From a checkpoint of a small sound classifier.
Model: log mel input, arch vit, norm rmsnorm, moe soft, num experts 32, patch size [8, 16], width 192.
Training: adamw at rate 0.0018, batches of 512.
Data: trained on short read English sentences (LibriTTS-R), 149.4 epochs.
Rows from block 2 of a small sound classifier, named by matrix and row number. Rows with one number belong to one neuron. Each number is 128 + 32 x the weight over its row's rms, rounded and kept within 0 to 255. All counts start at 0. Numbers have three digits each. After the name is the row's rms in percent of the matrix's.
After each neuron's rows are labels from the 100 clips, of 14848, where the neuron reaches its largest size: "top examples" is what is common among them; "peak in band" is the frequency band that holds the peak. Only what is clearly more common there than usual is listed. The data: short read English sentences (LibriTTS-R). In brackets: how many of the 100, against the usual share in percent.
# gate: MLP gate (model.blocks.2.mlp.gate.weight, 384x192), inputs 96-191
# fc1: MLP up (model.blocks.2.mlp.fc1.weight, 384x192), inputs 96-191
# fc2: MLP down (model.blocks.2.mlp.fc2.weight, 192x384, transposed), outputs 96-191

gate.136 099:145120117164160193194199111123184119068175149142147110075105125133173158081090104156171216174129077190127099148135102175149201139130087136100163063127072131063128129131089145119125119145180145077139111155160188083136115162103125123079120160108062106094122122092092180109108114130155125131
fc1.136 098:116142149153077064073113121115132039169096089102124075140122157192161062146105152172069105139148177134165134147104105093112114170166113086109130184191187164148116146207105113201147160090121162145131128162132150129121164126166135117145121104108097112121128117115164104117216071127123171122
fc2.136 122:150108149102163115124153115080105119095135121125128141102066155152131172122063162131152135134126094143136080089129166150115161091153117123169109146136130127130169168121163141113133141090145112089109127198145162107123106153091119128185119113076118078146091111132071064158219114115158131148
top examples: voice: male (89 vs 46.3)
peak in band: 0 to 250 Hz (100 vs 12.5)

gate.315 085:138156175172048104103127138087090133139115124170132091177111071145151139127148155113144073099139142151167129154176101102127117163097141096117179138108140115158150135139140140135140115108140125120131184158136087093188101130139176124145088105134100125121087134087171102078171056042120083138
fc1.315 098:126160146142117123150177128106106115090181158123179125134092102116156143124139085123076171093142134105136111104184134094135094163127178137135139082130169160171170179131092132119112077103158100113122120172129137133202072115073174103096098123144091182122092143105110113114040127106165074153
fc2.315 098:103097114059087090149134098099168097105127164095103127092124110116168133150105081144101103106166118114116158151086139114134166146157131133141104218148195182139142152118129143184122085109148115093115142112192127100089093085158140092140084140133094138097201190132075144137088131110122090208
top examples: voice: female (90 vs 53.7)
peak in band: 250 to 500 Hz (89 vs 12.5)

gate.134 105:114092141181141152149142185151131210105130140197107159133114147180160110143175125160184163155153136179116118118135185139175055111098101106084117032063047116093107102137188127138099125130082144099122103130129134078152123137108091056043118126132118099092078098114128145088158119121108088094
fc1.134 112:134079078093107103115116112127144140172096106152122180178102125215091119137154135114138159136167138167152119124089142135155099140106114114098081186209164203111152113141194140147132120110090127102140130145111105107126168127162081074045159104156149161141117130142112171188167136166159109090
fc2.134 114:142143185166131162123136089140075109158096149102121133143113135183095160134118125183143126199092177140138058104123182162132181095135122094106115152150136104132152133120158123175145181171133141148183098136139189165151182168148170155145190119128202172132130027128143127200189069140108124145
top examples: voice: female (98 vs 53.7)
peak in band: 250 to 500 Hz (77 vs 12.5)

gate.36 107:099137146105113087085107070052113126072102121101139038096140139116143166126134084102131094144165198151172111120166131105159139123170075093052141155141172182196181221137116142109149144125145134104129128114073083174149119132111131054087094116169139121121113115110100138089068157149119112088
fc1.36 110:106172039133096161138118112141091154134121128199080147172105067081153113138148148147124105144173139113156140126153174147136132135096119087129127114155134118131097091119132137143158125146118098195124118096147104138150190134158140174128192131099159131188154112175155080123131194115124106183
fc2.36 109:160098147082143091147117157111155109092076174100127076111117108124135181146058079074105154175150139135155082099112184165099157137087075098102129124148134136160163163158164132171181090136140113157138138158126161202134140165149161123104128078118146164172126109132050154151189088088137128131
top examples: voice: male (75 vs 46.3)
peak in band: 0 to 250 Hz (84 vs 12.5)

gate.50 103:155084117119047128147144098160123204101142172076165094150124108119131157080082117127146179104164161171131077107168152105138171113162121138181153186150135103161152132152105149075100097117163099144078148189161179137179141117103140109137138110131172164135099095161151101103145097153161123120
fc1.50 110:106117127115053151180148134147134163145134134171140130167148062165073161146122128130150063100167127106119149099113142094138137186158171121129147114081134063152080047138102120084073134148131092204123164133130112165130145122145121161092105126134146164067141109089147100107148062159123101128
fc2.50 119:106095138077123113131127114120169152134082053095095123099111162084163140145204145142147125133132110080177186108145112162083117116095099159129179088111109137112138125115100101132160097122108177082098134095078090096095126137121137105092178128128122078119083167145182151129126079166118154082
top examples: voice: male (82 vs 46.3)
peak in band: 0 to 250 Hz (87 vs 12.5)

gate.210 096:137098084099109140156156122117111111163177167155142170114089154130119142083093122135130141244158138139153035126180111148170139106093107087092091137184160106100064109076086088085143155152166128125113115130141113122163187158104135176186165175071137121132133054148109071156129158145128124151
fc1.210 111:110128090149121123101110115127110121053159134110126137139118110202131165108168109110097129105049105159129098149128141104103150097146131146133111128120117141131135156185146176073136114083152108113164072125092149065141086101114155130141131083096108128103112217140114089081115103119191108082
fc2.210 115:072136147125155111144084143111117153040109114143082114115135152118045138166155119130134128161063074115089129062107165194085117128157158140143132085068075100107121088154088122110146128112071095188134121090109112124118076145128107141138139071063078073129122051147043149131134086094130103093
top examples: voice: male (91 vs 46.3)
peak in band: 250 to 500 Hz (85 vs 12.5)

gate.363 101:090101081061101094133152136118150161163155151129121149107081127091114180088123153148108102163172127123090072114205107136176141100106068074103121097115134085059069057032041075113155156122123113065132105175102096118125156132110128092138181153141169156197116058096113102144152149138129134110
fc1.363 120:183114168135144161115182150145147126221135189108193121143151137117156121112085159139191109185191199175160160153103116113127148127137128067098106156168186152118146079149125170132132114141124148147140141140142133133125148180149120119153135143170160164148166072133164120142195142189090188174
fc2.363 115:192138122120108135126181131114129129185123144121154157141120137105238124112124162124127125092200153152192119169122083106155137125103102132120127122159140135118131168116166124165135114155169169034123140164118161110121169132152136111130148173168182138204140210099151119148158146119130156157
top examples: voice: male (96 vs 46.3)
peak in band: 250 to 500 Hz (94 vs 12.5)

gate.167 094:135115194131152182169063166136160205122135193133081109102154123094095155151149096121135127170122102113091131068117184118201072064151087125128106125080157106111154103121172121129128125182073148183127118110129148174177122191149104156144090149061127143122133084112091093091156195195163113135
fc1.167 093:179186117103095110125048154154134184101102146135060079059159098088108165198133095174099149098050098147109121105128158094169096075165112134137069177152202138197197118170155084197162129147144141164103144140139175127152130123159106167151095144124095121118096147141162120116186173157112097093
fc2.167 103:125129132115121125117145097125090092106131152117112112155070095200066255125124080093087127114057110108128114166137213149183167121152056156189129116138091108144157212119151136141136119137111075091110062149158142135150131130060126098092106113108152144182119109113186151135162153142102102126
top examples: voice: female (85 vs 53.7)
peak in band: 0 to 250 Hz (78 vs 12.5)

gate.119 099:087100115207179159139120102120114099056153048149104084125081106072179125109140102139141126136079138160165117205118121148112146110118134157119150034094076154068146133141130123116156173093150125077164151138128111071177151148172131116131112150102043103104142144075159118097174141165157129112
fc1.119 092:111162141147130134117150179121155162094150140128110075108083101082157132122127048140142184099108129129129087147139131167183080043085095115147116086110099123128156158086178126125155095138165102149131112107164184126157164126119105114169125179099123140167104141133103072114124223170135120068
fc2.119 100:097154119174139180149154171151196142209142092188136133192130077089114079154135154117127118121174114093159170159099076142152079164088113113110150131134094122152120103149133127149122152157149164150154190043080106142104182074181173189127142133143154192179152136130187185090148078141098142116
top examples: voice: male (79 vs 46.3)
peak in band: 0 to 250 Hz (79 vs 12.5)

gate.12 098:121120144142094128109143088132116117115152146086129095124134153129129095186108144125126085163113172137142127119120129111151078164135149104153121166161158103170110164140135176127080148108107105139134122131131098148088166125119151157127100121121176174109157071122143138151084097108062125135
fc1.12 116:070124088187121155144158181151134125119187114130152154171072125154159152122173150149063148140118112121111109189144145110093153169080109122084163090107099098100068101141086119071114128141122140105159139154150186120143158124145138145078128141136064139095140115114134136101169145130134155120
fc2.12 111:115062174094195129105176106137132179153099157101096135105138186140115139193144155152147152174093117103131169086145157177114084068177113136137086083054102094136154148136130153116211102092080132147112075084115115101052081158105115089105175117094142054143129131215122140157114091183057142110
top examples: voice: male (84 vs 46.3)
peak in band: 4000 to 8000 Hz (100 vs 25)

gate.252 109:087137116097088092134147090118113159146056115163128189147135141108136081193121129142170074153147086179196085129127134135175067123122134078108076195189156137169174146125161132183131113104068125134153106038147033114042168112200094169128136106075145132102111123123143095142158100128093144114
fc1.252 101:175129164108123139073151058084116076103099128126139154178134142099197113132133192125148106169163166122147150141074132129116184130159131129140150166191160206135127202153105162150161157180103182113134176134112152169130130145156159131099143118127098136170143097134124159163156098154109126174
fc2.252 098:094144104139130128194131138114148114090136133162113124105150102086094098147114068100090173150160097111048117093154152152139142183065151134185119130128137122116163077170093124180122124149113087181154137148167101145147127126120123184138098096095087159113147095123054161125130148093149115143
top examples: voice: female (95 vs 53.7)
peak in band: 250 to 500 Hz (62 vs 12.5)